python train.py --dataset="synthesized solo parts of chorales (CocoChorales)" --optimizer="muon" --adamw_weight_decay_other_params=0
Rows from block 3, named by matrix and row number. Rows with one number belong to one attention dimension. Each number is 128 + 24 x the weight over its row's rms, rounded and kept within 0 to 255. All counts start at 0. After the name is the row's rms in percent of the matrix's.
# v: attention value (model.blocks.3.attn.v.weight, 320x320), inputs 214-319
# proj: attention output (model.blocks.3.attn.proj.weight, 320x320, transposed), outputs 214-319
v.75 096 [136 110 114 135 143  94 152 143 132 128 126 111 162 125 156 104 129 141  50 118 142 142 125 126 109 126 149 140 150 110 163 133 152 126 114  95 180 134 147 130  82  97 134 114 134  91 151 156 124 165 130  99 191 152 144 138 135 115 144 119 124 125 122 131 128 137 108 153 111 145 146 101 125 156 168 121  96 108 161 124 125 128  99 140 113 140 125 159 136 163 143 154 130 142  75 164 167 140 126 147 100  93 138 154  95 119]
v.76 105 [161 116 113 140 122 135 159 111 107 101 104 135 131 131 131 113 149 196  91 104 131 101 120 134 104 127 144 125 126 156 114 134 126 118 110  75 132 110 142 157  73 104 161  97 123 143 178 136  93 134 129  97 101 125 116 158 108 125 100 110 115 154 132 132  84  96 171 148 122 146 177 109 133 132 125 115 115 133 150 114 108 114 149 128 130 124 127 163 115 144 148 136 157 176 102 126 131  72 128 133 180 145 167 105 154  80]
v.77 100 [133 156 130 115 146  83 101 117 130 149 115 116 172 143 114 160 145  88 160 124  99 187 103 103 158 101 121 128 133 135 108 133 164 158 131 126 153 148 103 123  89 171 140 120 128 146 146 129 147  88  87 131 135 150 130  93 131 137 160 110 156 178  93 176 155 104 129  90  93 114  85 148 132 160 119 177 154 110 119 132 119 128 155 139 131  82 163 127 134 101 136  86 126 127 128 123 135  77 151 116 108  94 123  94 101 115]
v.78 106 [125 154 105 165  79 175 107  90  94 133 133 175 110 122 141 121 155 128 148 130 121 128 101 176  98 124 136 130 105 116 112 127 139 109 149 123 112 110 138 126 103 146 109 160 117 162 148  84 108 146 136 113  82 100 132  87 132 106 127 123  91 107 102 148 145 132  92 137 180  72 100  77 131 151 132 122 103 152 168 149  97 107 158 176 112 170 143 101 169 153 124 124 125  69 130 112 131 161 126 129 117 160 113 149 101 156]
v.79 098 [159 137 105 141 149 125 125 125  67 114 130 172 128 127 115 117 111 108 178 149 127 137 113 162 102 157 112 109 128 132 124 156 150 137 144 133  94 141 100  51 171  80 121 148 128 127 145 142 148  96 154 142 118 107  96 112 146 129 143 155 116 124 158 146 109 142 138 111 127 125 108 161  86 105  88 102 106 126 145 135 127 148 120 124 168 120 145 132 131 144 164 130 169 110 134 153 116 112 102 101 132  55  71 164 117  97]
v.80 092 [ 94 145 154 173 123 149 111 102 147 128 141 111  93 121 152 110 126 161 148  91 152 164 100 166 154 117 130 121 134 111 120 138 193 139 108  90 146 110 156 143 135 114 130 137 144 110 135  94 137 155 140  96 121  69 124 108 163 151 109 136 112 135  99 149  96 151 132 104 147 155 107 145 118 135 138 159 141 126 139 174 108 116 133 140 151  93 110 153  96 120 148  91 129 126 142 129  94 109 139 117 102 156  94 128  82 125]
v.81 096 [138 142 117 144 164 111  97 107 136  97 136 126 108 156 141 137 123 129 135 140 119 107 132 100 142 160 123  95 129 110 128 158 140 154 108 106 121 136 144 162 123  91 124 148 142 105 165 119 138 125  89 122 128 100  68 155 141 105 156 144 161 135 146 140 104 133 144 125  94 173 122 177 137 133 159 154  83 119 132 136 127  76 142 119 189 147 117 157 142 120 109 112 124 158 132  93  93 122 138 113 144 123 130 115 115 138]
v.82 097 [132 113  92  64 134 107 127 154 127 112 159 103 110 119  89 164 121 139 135 138 157 108 179 127 145 153 110 141 145 131 132 100 134 144 101 112 159 116 130 115 127 143 139 148 114 124 133 125 123 156 132 147 120 116  92 170 110 102 100 101  99 112 171 154 117 124 126 120 115 134 156 156 150 174 105 182 141 108 103  89  86 116  95 111 142 116 126 165 158  95 118 143 178 117 132 149 130 113 140 147 115  81 132 119 102 121]
v.83 089 [163 124 117 101 135 138  92 134 116 127 148 144 100 154 100 127 122 135 177 103 121 123 144 111 132 140 100 153 174 139 125 144 130 154 132 148 134 135 123  83  78 109  76 142 126 151 143 131 167 141  99 131 129 105 146 143 136 152 161  96 100 145 104 119 126 127 171 140 148 145  93 134 113 160 113 158 116 166 123 131  91 118 142 108 144  79 157 144 122  89 157 109 115 114 128 105  73 136 123  92 126  95 115 118 111 117]
v.84 101 [112  89 114 120  91 114 108  93 119 112 157 153  97 179 152 129 134 163 137 149 137 133 131 156 139 163 120 139 132 121 143 129 182 206 124 126 115 126 143 108 102 127 139 141 167 121 102 144 157 152 110 147 150 141 131 114 146  69 118 135 128 157 144 142 145 165 120 134 115 126 149  81 148 110 125 163 139 157  96 110 118 121 110 163 143 158 204 205 120 123  87 106 163 101 136 173 149 142 109 108 134 169 135 168 138 137]
v.85 102 [166 122  95 124 137 130 128 130 131 103 144 136 100 110 155 150 142 135 186 146 153 138 125 124  77 128 144 128 121 156 121 156 156 132  88 166 132 110 115 127 142 126 111 130 129 149 178 160 151 130 128 115 113 100 108  89 171 107 147 152 109 111 177 122 103 140  98 111 120 164 116 142 123 131 128 102  94 137 111 107 133 133 129 166 127 145  94 169 149 128 168 138 107 122 108 153 119  78 142 134 186  98 122 218 143  96]
v.86 107 [ 89  64 119 105  99 158  93 110 121  85 114 175 111 179 126 127  86 151 149 134 124 196 130 117 127 144 103 111 102 104 113 134 158 133 119 125 176 116 113 139 115 101 111 156 142 170 137  69  99  98 120 160 124 149  99 104 107 142 157 138 130 153 140 139 165 150 136 157 147  87 125 109 125 131 113 166 162 128 104 113 100 122 157 146 119 148 137 122 106 125 130 127 127 129 153 126 136 164 156 124 108 150 141 126 112 140]
v.87 091 [118 121 104 129 143 129 111 100 115 140 169 165 106 102 182 123 102 107 126 117 150 122 120 170  99 115  92  82 149 148 147 132 138 135 106 105 115  97 157 128 101  65 145 169 169 146 119 167 106 108 131  96 172 142 138 144 131 112 117 131 135 154 122 136 121  96 156  87 141 114 126 128 156 115  76 110 122 106 132 114 151 110 104 119  98 119 146 138 103  97 161 108 100 125 136 140 106 105 145 162 138 104 145 114 110 113]
v.88 100 [147 126  93 147  78 155  97 154  81  99 164 129  95 137 116 142 102 141 136 119 130 113 130 134 123 149 112 144 137  94 117 134 132 132 163 130 115 142 111 148 105  90 110 183 157 162  95 122  84 146 132 118  99  90  93 116 155 113 121 163  96 138 105 109 131 154 141  99 145 154 121 164 149 132 149  93 120 183 127 144 108 114  93 118 136 137  80 129 138 128 191 146 117 137 140  99 100 171 152 171 162 158 166 118 128 114]
v.89 093 [120 140 127 120 143 123 129 147  96 176 101 154 135 122 101 157 121 106 134 133 128 166 103 180 125 139 142 161 158 144 163 138 151 145  93 121 110 118 117 130 133 107 188 148 117 101 121 127 129 120 135 132 134 142  75  97 104 120 121 155 116  88 133 105 126  91  88 121  94 109 124 148 115 114 109 131 127 119 114 110 137 161 112 131 173 108 110 125  98 122 140 114 128 150  58 144 132  81 147  75 161 153 118 121 142  63]
v.90 091 [ 96 115 143 118 158  99 114 118 106 129 143 157 111 113 161 123 120 120 124 122  95 166 129 113 142 122 117 161 117 137 121 146 119 149 130 128 140 102 111 124 138 149 132  99 106 169 102 135 134 116 130 171 160 110 126 132 169  78 139 164 165 120 115  97 117 136 144 176 104 156  86 159 179 149 142 145 144 131 102 110 117 100 138 106 139 151 140 117 171 119 136  94 155 163 178 153 159  97 116 115 110 117 167  85  71 106]
v.91 095 [156  95 139 142 166 145 157 147 150 150 114  93 126 113 125 122 112 125 151 158 152 114 150  89 135 142 121 118 131 100 137  92 114 132 151 102 146 140 106 114 110 126  53 133 118 113 165  91  81 144 112 128 123 161 125 143 122 116 165 124 141  98 148 110 101 135 107 130 129 138 159 110 143 165 120 126 135 150 111 144 151 159 155 126 141 123 135 125  92 123 137 162  92  97  99 112  90 118 139 141 129 125 138  97 116 138]
v.92 099 [152  99 157 133 120 144 114 128  88 135 126 126 144 111 152 129  86 135 129 131 123  93 129 153 182 154  98 130 179 124 162 126 128 122 129 152 101 140  92 117 107 169 138 126 125 121 138 135 124 111 138 145 156 104 137 153 127 118  89  44 124 156  68 174 150  98 134 131 138 104 120  80 134 112 133 114 133 116 158 136  97 117 159 117 120  76 146  96 135 117 189 152 129 156 147 112 132 126 119 121  63  70  90  87  94 115]
v.93 101 [131 124  75 112 133 139 127  99 138 132 151 111 122 138 149 123 169 145 142 116 142 153  93 136  98  88 101 140 178 148  89 155 147 130 100 115 159  68 106 141  98 157 196 151 109 123 132 121 183 131 131 131 142 126 119 100  72 173 120 117 130 166 136 124 143  78 173 105 111 105 143 118  94 112 101 127  96 110 143  90 113 151 120 147 137 127 159 137 114 139 139 123 109 125  83 186 123 144 171 172 140 132 115 127 116 158]
v.94 111 [ 77 129 178 104 128 149  85 141  95 157 112 126 122 104 117  86 140 132 104 150 127 108 102 173  85 167 151  95 169 107 104 115 126 126 152 132 133 146 134 115 145  99 138 139 148 120  85 118 122 126 160 112 110 158 128 130 130 118 123  70 141 123 125  70  99 148 113 165 153 129 117 131 161 163 193 111 132 126 107 129 140 100 122 141 137 141 124 127 135 145 142 152 168 112  97 116 141 172 121 157  87 133 153 123 124 162]
v.95 100 [137 115 143 123 138 123 135 196 128 120 119 132 115 141 151 106  93 139 118 146 140 151 140 144 104 126 113 126 117 104 131 118 175 112 164 112 156 131  99 106 143 182 149  68 101 131 152 156 162 123 111  97  97 126 154 159 143 121 138  77 124 149 153 116 151 138 123 168 129 129 138 111 143 116 148 140 138 136  94 130 143 109  90 124 100 102 109 120 126  72 150 155 184 114 135 125 139 153 134 111 136 146 130 153 166 110]
v.96 107 [139 135  99 136 114 116 109 100 137 100 147 141 108  91 106 160 137 134 132 120  97 125 143 132 164 108 111 132  81  83 184  84 124  84 149 150 139 109 105 130  75 162 150 103 158 159 102 122  94 118 122 130 128  99 122 178  94 153 168 160  98  96 115 109 131 140  86 156 143 105 142 141  98 154 165 123 170 121 171 128 123 135 148 100 160 154 107 106 117 128 122 135 129 115 113 133 114  74 132 114 172 116 124  94 106 121]
v.97 098 [ 86 146 162 113 106 101  99 158 117 123 162 123 160 147 120  99 111 125 124 129 145  75 124 152 185 129 138 126 103 138 150 103 139 126 165 101  96 159 159  99 150 129 119 124  96 150 119 149 151 135 180 125 120 110 164  75 138 183 180 151 136  95 157 139 128  97 142 113  72 147  86 128 159 134 104 126 141 104 149 104 108  89 130 118 110 146 118 147 141  99 118 133 133 128 108 108 124 120 148 123 128 147 148 110 109 121]
v.98 095 [ 95 137 149 134 120 123 106 109 130 140 122 122  90 115 129 127 101 141 148 108 181 126  86 117 143 114 161 151 193  47 120 109  99 134 147 118 120  91  63 107 125 134 153 140 135 118 167 146 117 121 139 103 110 133 119 153 169 114  96 114 114 131 122  37 130 142 132 133 144 156 157 170 140 109 139 139 104 148 122 123  91 138 118 137 120 128 169 186 110 161 115 175 156 113 116 146 178 120 132  86  95 145 151 116 128 165]
v.99 102 [123 132 156 123 137 127 161 123 140  81  96 123 129 130 127 139 141  72 144 128  95  98 122  87 167 157 124  95 130 100 136 164 154 106 161 177 120 169 149 188 134 101  86 135 162 130 117 128 123 117 155 115 120 127 138 138 144 137 112  87 129  98 135 182 101 141 130 163 156 150 135 125 156 118 128  83 169 128 127 161 144  95 114 142 131 110 143 138  99 146 151  79 118 104 121 128 152 101 103  99 161 148 140 133  97 135]
v.100 093 [140 113 150 126 137 131 132 171 144  98 114 130  91 139 103 181 112  99 156 102 137 151 170 142 129  88 126 150 111 153 107 149 132 152 130 137 118 122 113 145 129 167 137 114 121 118 126 116 102 147 155 160 103 142 104 135 129 108 142 157 126 152  72  89  95 149 130  93 161 137 135 124 154 120 146 180 105 122 110 105 102 136  98 114 129 120 122 104  98 119  79 123 160 143 136 122  97 103 111 105 121 114 127 120 143 111]
v.101 097 [135  82 153 184 119  95 188 138 164 121  80 121 137 154  98 127 138 134 141 153 116  88 105 167 106 108 142 145 166  97 138  87 128 116 175 141 120  90 152 142 122  95 201 167  79  89 134 119 137 132  99 109 117  93 104 127 143 131 127 171 114 117 104 129 136 139  98  86 131 112 138 111 158 126 138 120 141 166 141 104 166 156 118 160 105 140 157 157 171 143 102 116 156 147 126 162 144 156 122 123 103 121 106 116 114  98]
v.102 099 [ 92 116  93 143  98 125 140 119 147 136 126 126 105 169 145 160  80 128 133 111 134  54 111 147 125 149 137 128 121  90 123 150 139 123 113 149 148 100 135 152 129 118 140 121 149 110 123  85 115 164 117 173 123 134 112 136 152 128  99 116 106 148  99  91  90 147 137 134 180 175 156 113 162 141 105 134 107 135 161 174 123 124 144 110 116 103 136 152 132 132  98 107 164 101 123 132 161  83 125  77 110 149 163 140  72 158]
v.103 090 [147  84 127 128 135 119 127 119 124 100 131 159 165 139 122 156 118 125 121 165 115 151 128 132 151 121 119 107 119  99 102 138 104 145 141 110 150 141 124 152 156  93 110 131 117 154 138  84  99 112 117 137 137  53 107  98 154 144 127 133 114 118 115 138 121  88 114 112 151 123  92 122  99 183 146 161 156 124 148 105 130  96 147  71 140 147 114 121 133 100 141  98 155 115 144 135 164 134 135 148 133  82 220 140 137 152]
v.104 092 [120 134  44 105 132 111 148 124 132 131 138 136 134 129 102 132 111  99 178 117  28 134  94 102 130 121 155 132 106 137 102 158  72 153 109 128 168 118 129 136 126 113 159 121 119 151 123 161 137 123 166 140 156 159 125 150 135 134 117  96 149 120 105 150  95 106 141 124 152 162 151 150 120 156 107 135 163 136 113  79 144 148 122 172  95 145 121  82 121 110 142 131 112 146  96 132 165 119 154 117 136 145 117 141 107 120]
v.105 103 [114 156  88 137 148 136 129 148 151 117 104 181 139 110 156 128 182 124 127 154 140 163 159 146 118 128  94 133 102 140 149 154 129 117 125 146 143 135 136 106 151 117 152 125 163  89 150 132 105 103 142 141  69 126  99 146 110 118 182 129 120 102  87 121 122 175 105 124 147 113 134 134 144 125 130 116 154 121 161 134 134 156 114 122 178 120 133 158 143 124 133 111 164 143 142 119 125  94 159 134 156 137 124 115 103 104]
v.106 098 [155 120 112  94 132 132 112 137 105 136 125 156  82 117 131 145  95 114 133 100 149 179 124 137  72 126 127 119  88 175 118 132 156 128 155 122 129  89 164 129 124  88 119 140 121 133 126 110 126 172 126 136 162 121 145 131 138 138 134 132 154  98 124 149 124 166 134  97 123 128 122 131 123 170 105 132 126 137 104 163 165 142 136 159  60  99  88 132 161 130 177 113  83 111 133 164 119 118 112 169 176 111 126 150 106 100]
proj.75 095 [127 140  99 118 109 175 102  94 131 101 140 115 112 148 123 140 144 136 165 116 123 116 141  79 155 122 118 109 150 118  96 106 107 108 135 180 165 126 127 144 111 139 144 116 147 142  98  80 162 120 123 158 120 108  97 136 132 138  90 116 129 129 160 142 128 158 143  93 129 117 109 103 160 119 122 117 107 154 141 147 134  80 143 147 148 145  98 135 139 139 138  63 122 154 137 146 119 163 125 101 149 146 142 150 148 125]
proj.76 105 [116 122 135 130 169 136 108 136 115 107 132  48 136 151 139  76 100 156 115 127  98 159  86 141 156 192 147 140 136 149 115 113 116 151 131 143 163 154 132  96 150 162 127 107 140 149 164 112 135 134 143 132 151 109 165  96 123 190 116 103 165 122 102 165 143 104 127 142 142 129 140 117 120 134 132 157 168 105 138  96 129 143 120 109 154  97 112  84 127 162 134 120 109  72 118 135 106 152 164 150 131 163  89 130 104 140]
proj.77 102 [112 115 109 165  80 127 152 121 163 116 160 122  76 124 119 113  99 133  83 119 158  73 144 137  83 142 110 114 104 114 146  98  88 156  93 155 137 103  78 102 159 106 128 134 116 161 128 140 118 147  94 163 148  97 136 192 125 104 101 123 129 154 169 137 104 103 170 174 148 139 120 126 112 121 158 139  72 145 129 100 105 155 157 141 112 141 113  98 154 129 108 166 127 130 134  59 111 137 104 102 102 109 148 153 140 145]
proj.78 110 [ 96 117 104 124 142 116 133 165 140  92 167 122 124 125 147 122 133 134 137 167 143 135 102 148 159 129 184 130 193 121 141 167  80 175 105 121 139 182 118 140 119 100 125 152 147  99 122 164 125 141 107 125 157 153 135 156 126 146  79 145  95  91 109 116 140 146 121 141  98 127 101 152 162 163 164 112 124 123  95 132 150 172 113  91 111  99 135 113 111 124 117 126 128 154 140 138 158 100 107 132 141 108  96 124 156  96]
proj.79 103 [ 94 104 152 137  98 120 108  92 170 151 132 145 140 135 125  99 150 133 122 136 116 137  98  85 140 183 123 137 118  82 123 126 171 139 130 121 143  76 116 149 145 145 106  68 115 131  97 160 155 132 150 133 147 154 150 130 125 117  83 144  89 105 135 173 161 118 105 150 148 117 120  92 153 164 110 130 128 136  99 158 148 124 123 125 114 170 149 109 110 139 112 153 117 106 136 156 165 135 118 157 135 147 145 170 115  77]
proj.80 098 [186 176 112 147 135 142  89 150 167 145 149 143 118 162 137 164 135 104 121 154 166 129 119 148 126 141 125 108 131 121 103 134 126 119 165 103 139 111  88  90 146 145 156  91 126 131 134 158 110 112 140 141 151 155 137 146 120 144  96 178 126 117 127  98 152 128 119 111  91 136 134 105 108 157  72 155  94 104 147 140 135 123 154 117 163 143  84  84 161 119  69 137  64 147 146 131 165  95 102 125 142  88 131 140  66 122]
proj.81 094 [129 115 173 144 106 120 152 144 113 139 180 126 126 121  95 109 156 120 136  80 109 127 101 120  92 139 159 140 115 128 139 123 117 128 112  77 120 122 116 167 107 153 111 114 117  97 128 128 126 118 138 128 117 144 157 127 118 108 147 133 125 136 113 113  93  93 123  60 160 125 134  82 109 136 125 105 156 125 131 136  88 143 163 152  83  90 123 116 138 155  94 136 108  95 118 147 149 138 153 151 122 127 137 126  93 113]
proj.82 098 [110 136 149 112  89 127 152 138 136  85 127 135 122 160 170  99 151 130 157 166 173 155 135 143 126 119 148 161 185 128 136  99 156  66 141 134 116 111  83 149 117 166 137 117 165 137 107 144 171 125 124 116 111  89 158  88 126 152 140 144 124 116 107 169 102 146 125 135 138 175 118 126 121 147 140 129 121 103 128 147 138  89 100 134 127 136 140 131 135 181 120 171 137 127 140 133 128 138 130 158 158 150 140 143 126 174]
proj.83 085 [145 140 170 128 136  76 186 122 137 102 130 146  79  80 120 122 107 125  76 102 139 131  98 121  92  97 151  96 138 120 164 156 109 160 105 109 137 104  86 153 143 150 128  95 107 161 169 110 133 116 150 130 145 110 116 114 133 100 128 188 151 139 144 108 124 127 116 105 131 107 103 111 152 145 104 138 119  90 154 118 131 167 129 116 134 145 139 132 103 169 137 135 163 123 155 131 157 140 128 122  56 109 165 134 100 151]
proj.84 105 [152 121 138 168 163 133 135 182 130 145 121 117  85 123 116 105 109 129 181 121 148  81 144 153 123 128 156  55 117  98 113  96 134  82 160 155 133 129  87 166 101 130 138 125 106 129  93 173 142 105 114 102  70 146 168 141 162 182 149 120 125 121 135 179 122 141  89 124 125 125 144 141 150 109 112 107 147 103 124 107 130 123 162 121 107 188 124 104 120 172 134 142 102 120 120 131 141 165 126 131 143  75 130 129 105  74]
proj.85 098 [136 123 127 141 148  83 137 105 119 105 151 142 175 147 141 127 135 110 122 165  74 139  56 120 146 160 115 101 126 101 122 107 140 141 136 109 141  96 143 132 127 123 134 143 122  79  63 115 144 108 142 101 104 141 122 117 123 105 137 124 119 137 185 131 138 101 130 142 136  98 157 102 142 115 156 146 149  93 141 116 143 113 124 100 185 150 142 137 117 132  97 147 148 115 129 126 152 109  97 125 122 116 119  96  98 125]
proj.86 106 [107 103 132 160 125  91 158 154 167 129  88 136  96 111 137 153 179 139 156 139 149  99 121 137 114 159 142 100 146 138 176 126 121 142 148 131  63 115 130 134 161  94 138  96 118 126 157 196 123 154 141  76 110 124 130 141 126 157 114 130 110 106 139 136 150  81 159  97 145 116 101 112 103 145 140 117 121 132 128 114 172 139 142 154 134 130 119  98 115  90 108 100 125 113 111  76 162 100 137 152 131  89  79 107 130 127]
proj.87 093 [159 179 143 121 171 161 115 138 146 134 126 103 128 133 108 132 138  97 129  99 113  93 143 125 111 189 107 105  90 131 123 138  59 138 163 117 156 114 103  83 156 143 141  68 129 130 120 140 117  89 164 148  88 156 129 118 106 187 137 118 154  97  96 113 147 135 122  88 151 110  83 139 137 173 163 168 144 118 137 129 145 163 155 144 171 125 101 131 134 144 118 124 146  84 119 167 133 121  97  92 115 135 111 161 113 170]
proj.88 098 [107 132 179 165 131 115 123  95 121 134 144 140 146  96 125 147 162 108 118 137 142 134 138 152 112 119 141 109 154 124 122 152 110 129 113 128 105  96 106 127 140 117  79  83 112  93 145 134 118 116 159  91 159 129 150 117  90 126 113 125 120  90 121 161 136 136 166 156 151  94 141 151 137 156 122 162 160  99 105 125 123 129 146  82 140 111 137 114 104 132 124 103 147  99 131 166 149 135 148 101 100 158 138  65 119 125]
proj.89 095 [156  95 137 111 153 126  95  95 142 141 144  90 153 160 139 143 110  87 157 111 149 115 104 101 158 116 137 132  81 143 125  79 154 169 123 121 157 175  91 125  98 158 128 162 134  75  70 166 142 112  66 137 122 178 157 123  84  94 125 121 125 168 156 148 129 128 152 142 137 145 134 103 131 137 155 175 119 137 126 167 158 108 120 123 103 128 153 133 115 111 122 175 132 131 133 179 190 113 102 139 145 120 128 171 117 116]
proj.90 093 [146 119  98 131 100 134 167 156 151  94 130 138 125 114 115 135 108 131 123 102 125  72 127 153  98 146 104  72 132 100 129 106  84 159  74 111  90 161 137 102 122 130 108 128 108  89 125 114 166 142 151 135 137 120 134  97  98 117 134 146 107 168 151 154 152 116 136 120 117  95 138 142  96 124 100 133 141 129 149 124 123 137 153 142 124 169 147 151 148 141 139 201 149 141  92  95 126 135 153 133 169 139  90 140 176 125]
proj.91 101 [136 131 151 138 106 141  83 146 119 113 123  95 127 151  94 123 126 151 126 119 107 151  86 139 134 104 130 109 129 147 109 130 157 103 127 138 144 141 155 102 130 150 149 146 148 161 168 126 141 102 159 113 141 100 144 149 141  96 151  89 132 135 143 122 121 124 140 125 103 150 114 139  99  96 182 128 128  99 119  92 146 118 114 151 113 115 139 133 109 129 129 139 144 161 150 132 130 194 111 113 114 108 138 117 166 161]
proj.92 100 [118 177 129 118 147 131 127 127 152 158 144 153 102 179 122 138 147 154  90 151 132 112  97 170 111 136 110 149  98 129 117 148 144 127 107 150 162 117 137 158 158 102 100 141 119 150 130  92 116 154  90 162 187 114 149 103 143 113 109 151  84 114 113 118 125  86 132 133 132  83 147 184 109 136 113 109  95 149 116 135 121 143 139 129 112 157 120 109 115 172 110  90 158 132 134 126 132 152 182 133 155 167 172 150 167 124]
proj.93 102 [153 138 133 127 133 137  96 120 116  84  91 176 164 138 139 119 126 105 147 132 106  94 133 110 131 119 189 165  99 109 142 152 117 157 139 101 127 153 138 112 143 114 106 118 129 154 121 111 118 117  86 127  82 111 139 110 147 108 174 142 195 126 156 144 120 100 101 112 149 154 113 151 104 122 141 117 162 153 184 143 108 170 162 163  80  92  81 123 111 104 108 124 124 129 127 116 149 125 138 134 158 114 110 116 157 163]
proj.94 105 [108 145 126 105 157 133 142 135 158 129 100 151 146 130 132 140 155 187 171 139 120 145 117 112 175 127 150 148 132 140 163 148 176 115 109 145 135 134 172 150 127 107 121 119 137 100 157 154 115 135 146 119 107 103 150 165 119  97  81 153 113 123  91  97 143 126 110  98 100 146  93 100 103 113 133 164  98 135  74 143 145 166 156 110 104 128 135  92 122 125 164 143 119 165  99  84 129 141 159  93 144 130 106 130 132 110]
proj.95 099 [119 111 126 142 140 128 123 142 136 161  83 156 115  95 130  98 123 153 135 144  82  85 118 118 137 151 106 121 136 151 142  97 126 151 152 154 134 141 152 117  99 112  96  84 148 120 147 101  86 154 136 170 128 117 140 137 156 111 115 154 145  97 166 108  74 133 167  97 145 140 112 117 118 125 119 164 151 104  75 107  88 126 111 125 175 118  82 103 114 179  93 140 100 117 166 129 175  85 105 125 117 138 120 106  85 124]
proj.96 105 [ 88 161 140 153 115 170 119 142 137 107  67 138 124 139 133 125 134 105 140  99 128 173 123 142 163 170 131 134 147 127 132 112 122 116 111 121 176 128 127  98 210 126 134 123 110  95 140 140 120 149 113 152 140 101 104 160  90 132 173 132 138 121 125 154 106 117 115  96 131 144 110 129 125 116 155 126  93 173 169 105 147 154 118 107 111 104 135 139  96 118 158 108 159  66 130 146 144 131  86 143  97 138 169 149 128 121]
proj.97 100 [146  75 142 134 122 177 102  79 128 109 135 122 137  87 142 138 145 128  91 183  77 165 117 110 120 124 150 136 126 111 146 143 138 146 111 100 123 142 125 159 115 131  84 135 169 170 113 113  99 120 122 120 135 121 101 128  91 119 160 139 134 119 101 116 128 108 102 132 147 152 127 115 110 136 169 159 140 102 139 118 156 134  88 185  63 123 131 131  65 101 153 114 162  84 132 133 146 127 151 101  95 107 142 119 139 136]
proj.98 097 [154 158  95 112 120 117 129 171 126 121 145 139 107 111 104 138 160 112 104 150 153 100 111 167 145 135 136 100  99  93 100 125 144  81 155 111 144 141 114 136 141 139 164 107 112  86 106  76 142 118 140 156 135 122 106 111 124 150 122 145 114 157 120 121 143 105 115 116 121  98 124 130 138 100  95  96 134 125 121 120 105 130 108 104 147 106 103 146 157 126  90 134  95  73 128 121 151 150 172 156 128 122 106 136 150 111]
proj.99 102 [132 129 134 103  92 143 119 144 140 142  96 130 123  93 145 153 114 129 129 183 151 118 134 171 110 160 149 162 137 143  93 103 109 109 154 164 184 143 129 157 121 125 131  82 150 104  84 121 146 150 158 158 120 147  81 150 147 134  89  97  97 102  89 150 127 123 153  92 114 125 131 122 107 162 131 150 107 134 136 151 115 164 122 122 123 113 124 137 112  92 110 127 144 129 110 126  94 170 106 115  93 126  87 142 115 134]
proj.100 098 [128 125 110  96 125  83 152 207 129 148 141 149 177 106 107 107 140 137 119 119 145 147 180 100 125 161 153  96 119 135  93  97 123 121 150 151 163  96 105 135 118  98 113 130 121 173 137  90 135 123 117 128 105 123 187 129 112  90 147 140 142 115 135 112 156 124 142 154 143 114 107 186 140 127 127 125 105 150 164 129 130 117 138 123 156 141  77 135 158 123 124 129 158  95 137 138 119 120 140 137 146 118 135 139 139  95]
proj.101 093 [166 111 154 138 152 156 141 141 132 117 179 109 106  84 111 120 115  99 126 128 150 145 111 120 149 145 110 133 106 122 166 161 151 127 118 104 143 154 103 137 137 146 120 133 135 121 113 143 169  69 129 128 157 125 145 123 132 118 116 129 143 131 175 111 175 136 155 119 113 136 139 135 167 144 137 166 124 108 121 107  98  99 115 113 104 129 128 117 123 128 142 132 138 113 166 112 124 151 134 121 123  91  56 102 131 132]
proj.102 099 [165 146 155 162 168 109 112 182 132 140 131 138 102 109 139  83 136 146 100 104 111 113 126 164 157 182 133 143 132 116 135 115 113 100 148 109 131 160 109 103 102  96 165 166 126  74 152 144 153 180 161 111 152 143 130 175 120 104 111 141 133  94 130 155 121 140 120 104  93 136 124 157 132  90 166 150 136 146 106 147 119 113 113 118 141 124  76 131 156  90 108 136 106 122 103 124 126 157 148 158 112 147  78 111 144  98]
proj.103 093 [141 170  87 166 110 110 141 121 116 162 126 105 104 172 101 101 151 132 160 131  86 124 120 138 135 107 141 115 123 165 136 117 111 111 160 148 104  97 110  96 144 142 140 109 116 170  97 161 145 146 118 112 139 171 123 138 111 106 144 132 123 139 169  99 138 175 119 127 125 123 154 135 123 119 156 118 134 138 109 150 137 101 167 151 127 145 140 115 130 142 145 152 149 133 131 144 130 150 127 183 144 191 143 115 110  97]
proj.104 098 [129 163 115 120 118 122 120 124 116 118 136 145 123 134 162 159 159 102 143 136 113  94 131  90 123 142 114 106 140  85 115 102 151 139 108 109 115 220  99  89 133 102 143 124 129 168 138 147 140 148 112 115 134 111 137  82 115 134 143 115 142 144 144 105 144 161 171 139 103 133 146 111  96 139 163 169 142 109 160 126 109 132 137 124 158 117 140 135 143 140 113 169 126 124 137 133 114 147 143 137 151 144 116 106 140 136]
proj.105 112 [ 92 135 108  90  78 161 109 122 132 164 122 132 154 118 129 120  89 144 109 136 102 202 108 109 111 140 116 136 126  89 142 131 133  99 122 154 127 106  89 165 162  94 105 101 108 128 120 183 107 101 136 136 151 119 142 160 112 155 129 126 134 133 170 130 138 148 146 148 147 152 128  98 101 125 123 147 110 151 161 115 103 135  97 107 117 158 133 121  78 107 126 132 132 157  53 122 116 123  96 124  96 112 101 158 117 127]
proj.106 094 [141 112 118 162 159 104 190 123 138 113 161 102 117 148 134 161 131 152 128 164 136 116 136  96 107 130 117  71 142 140 102 161  72 155 131 102 118 124 113 122 112 146 100 129 145  97 135 132 130 136 139 141 122 147 152  84 103 155 122 136 130 141 122 143 111 108 161 154 123 120 105  90  90 142 170 155 132 121 147 151 105 130 148 106 138 155 145 134 118 146 113  70 122 171 117 147 103 173 115 132 115 141 157 118 141 119]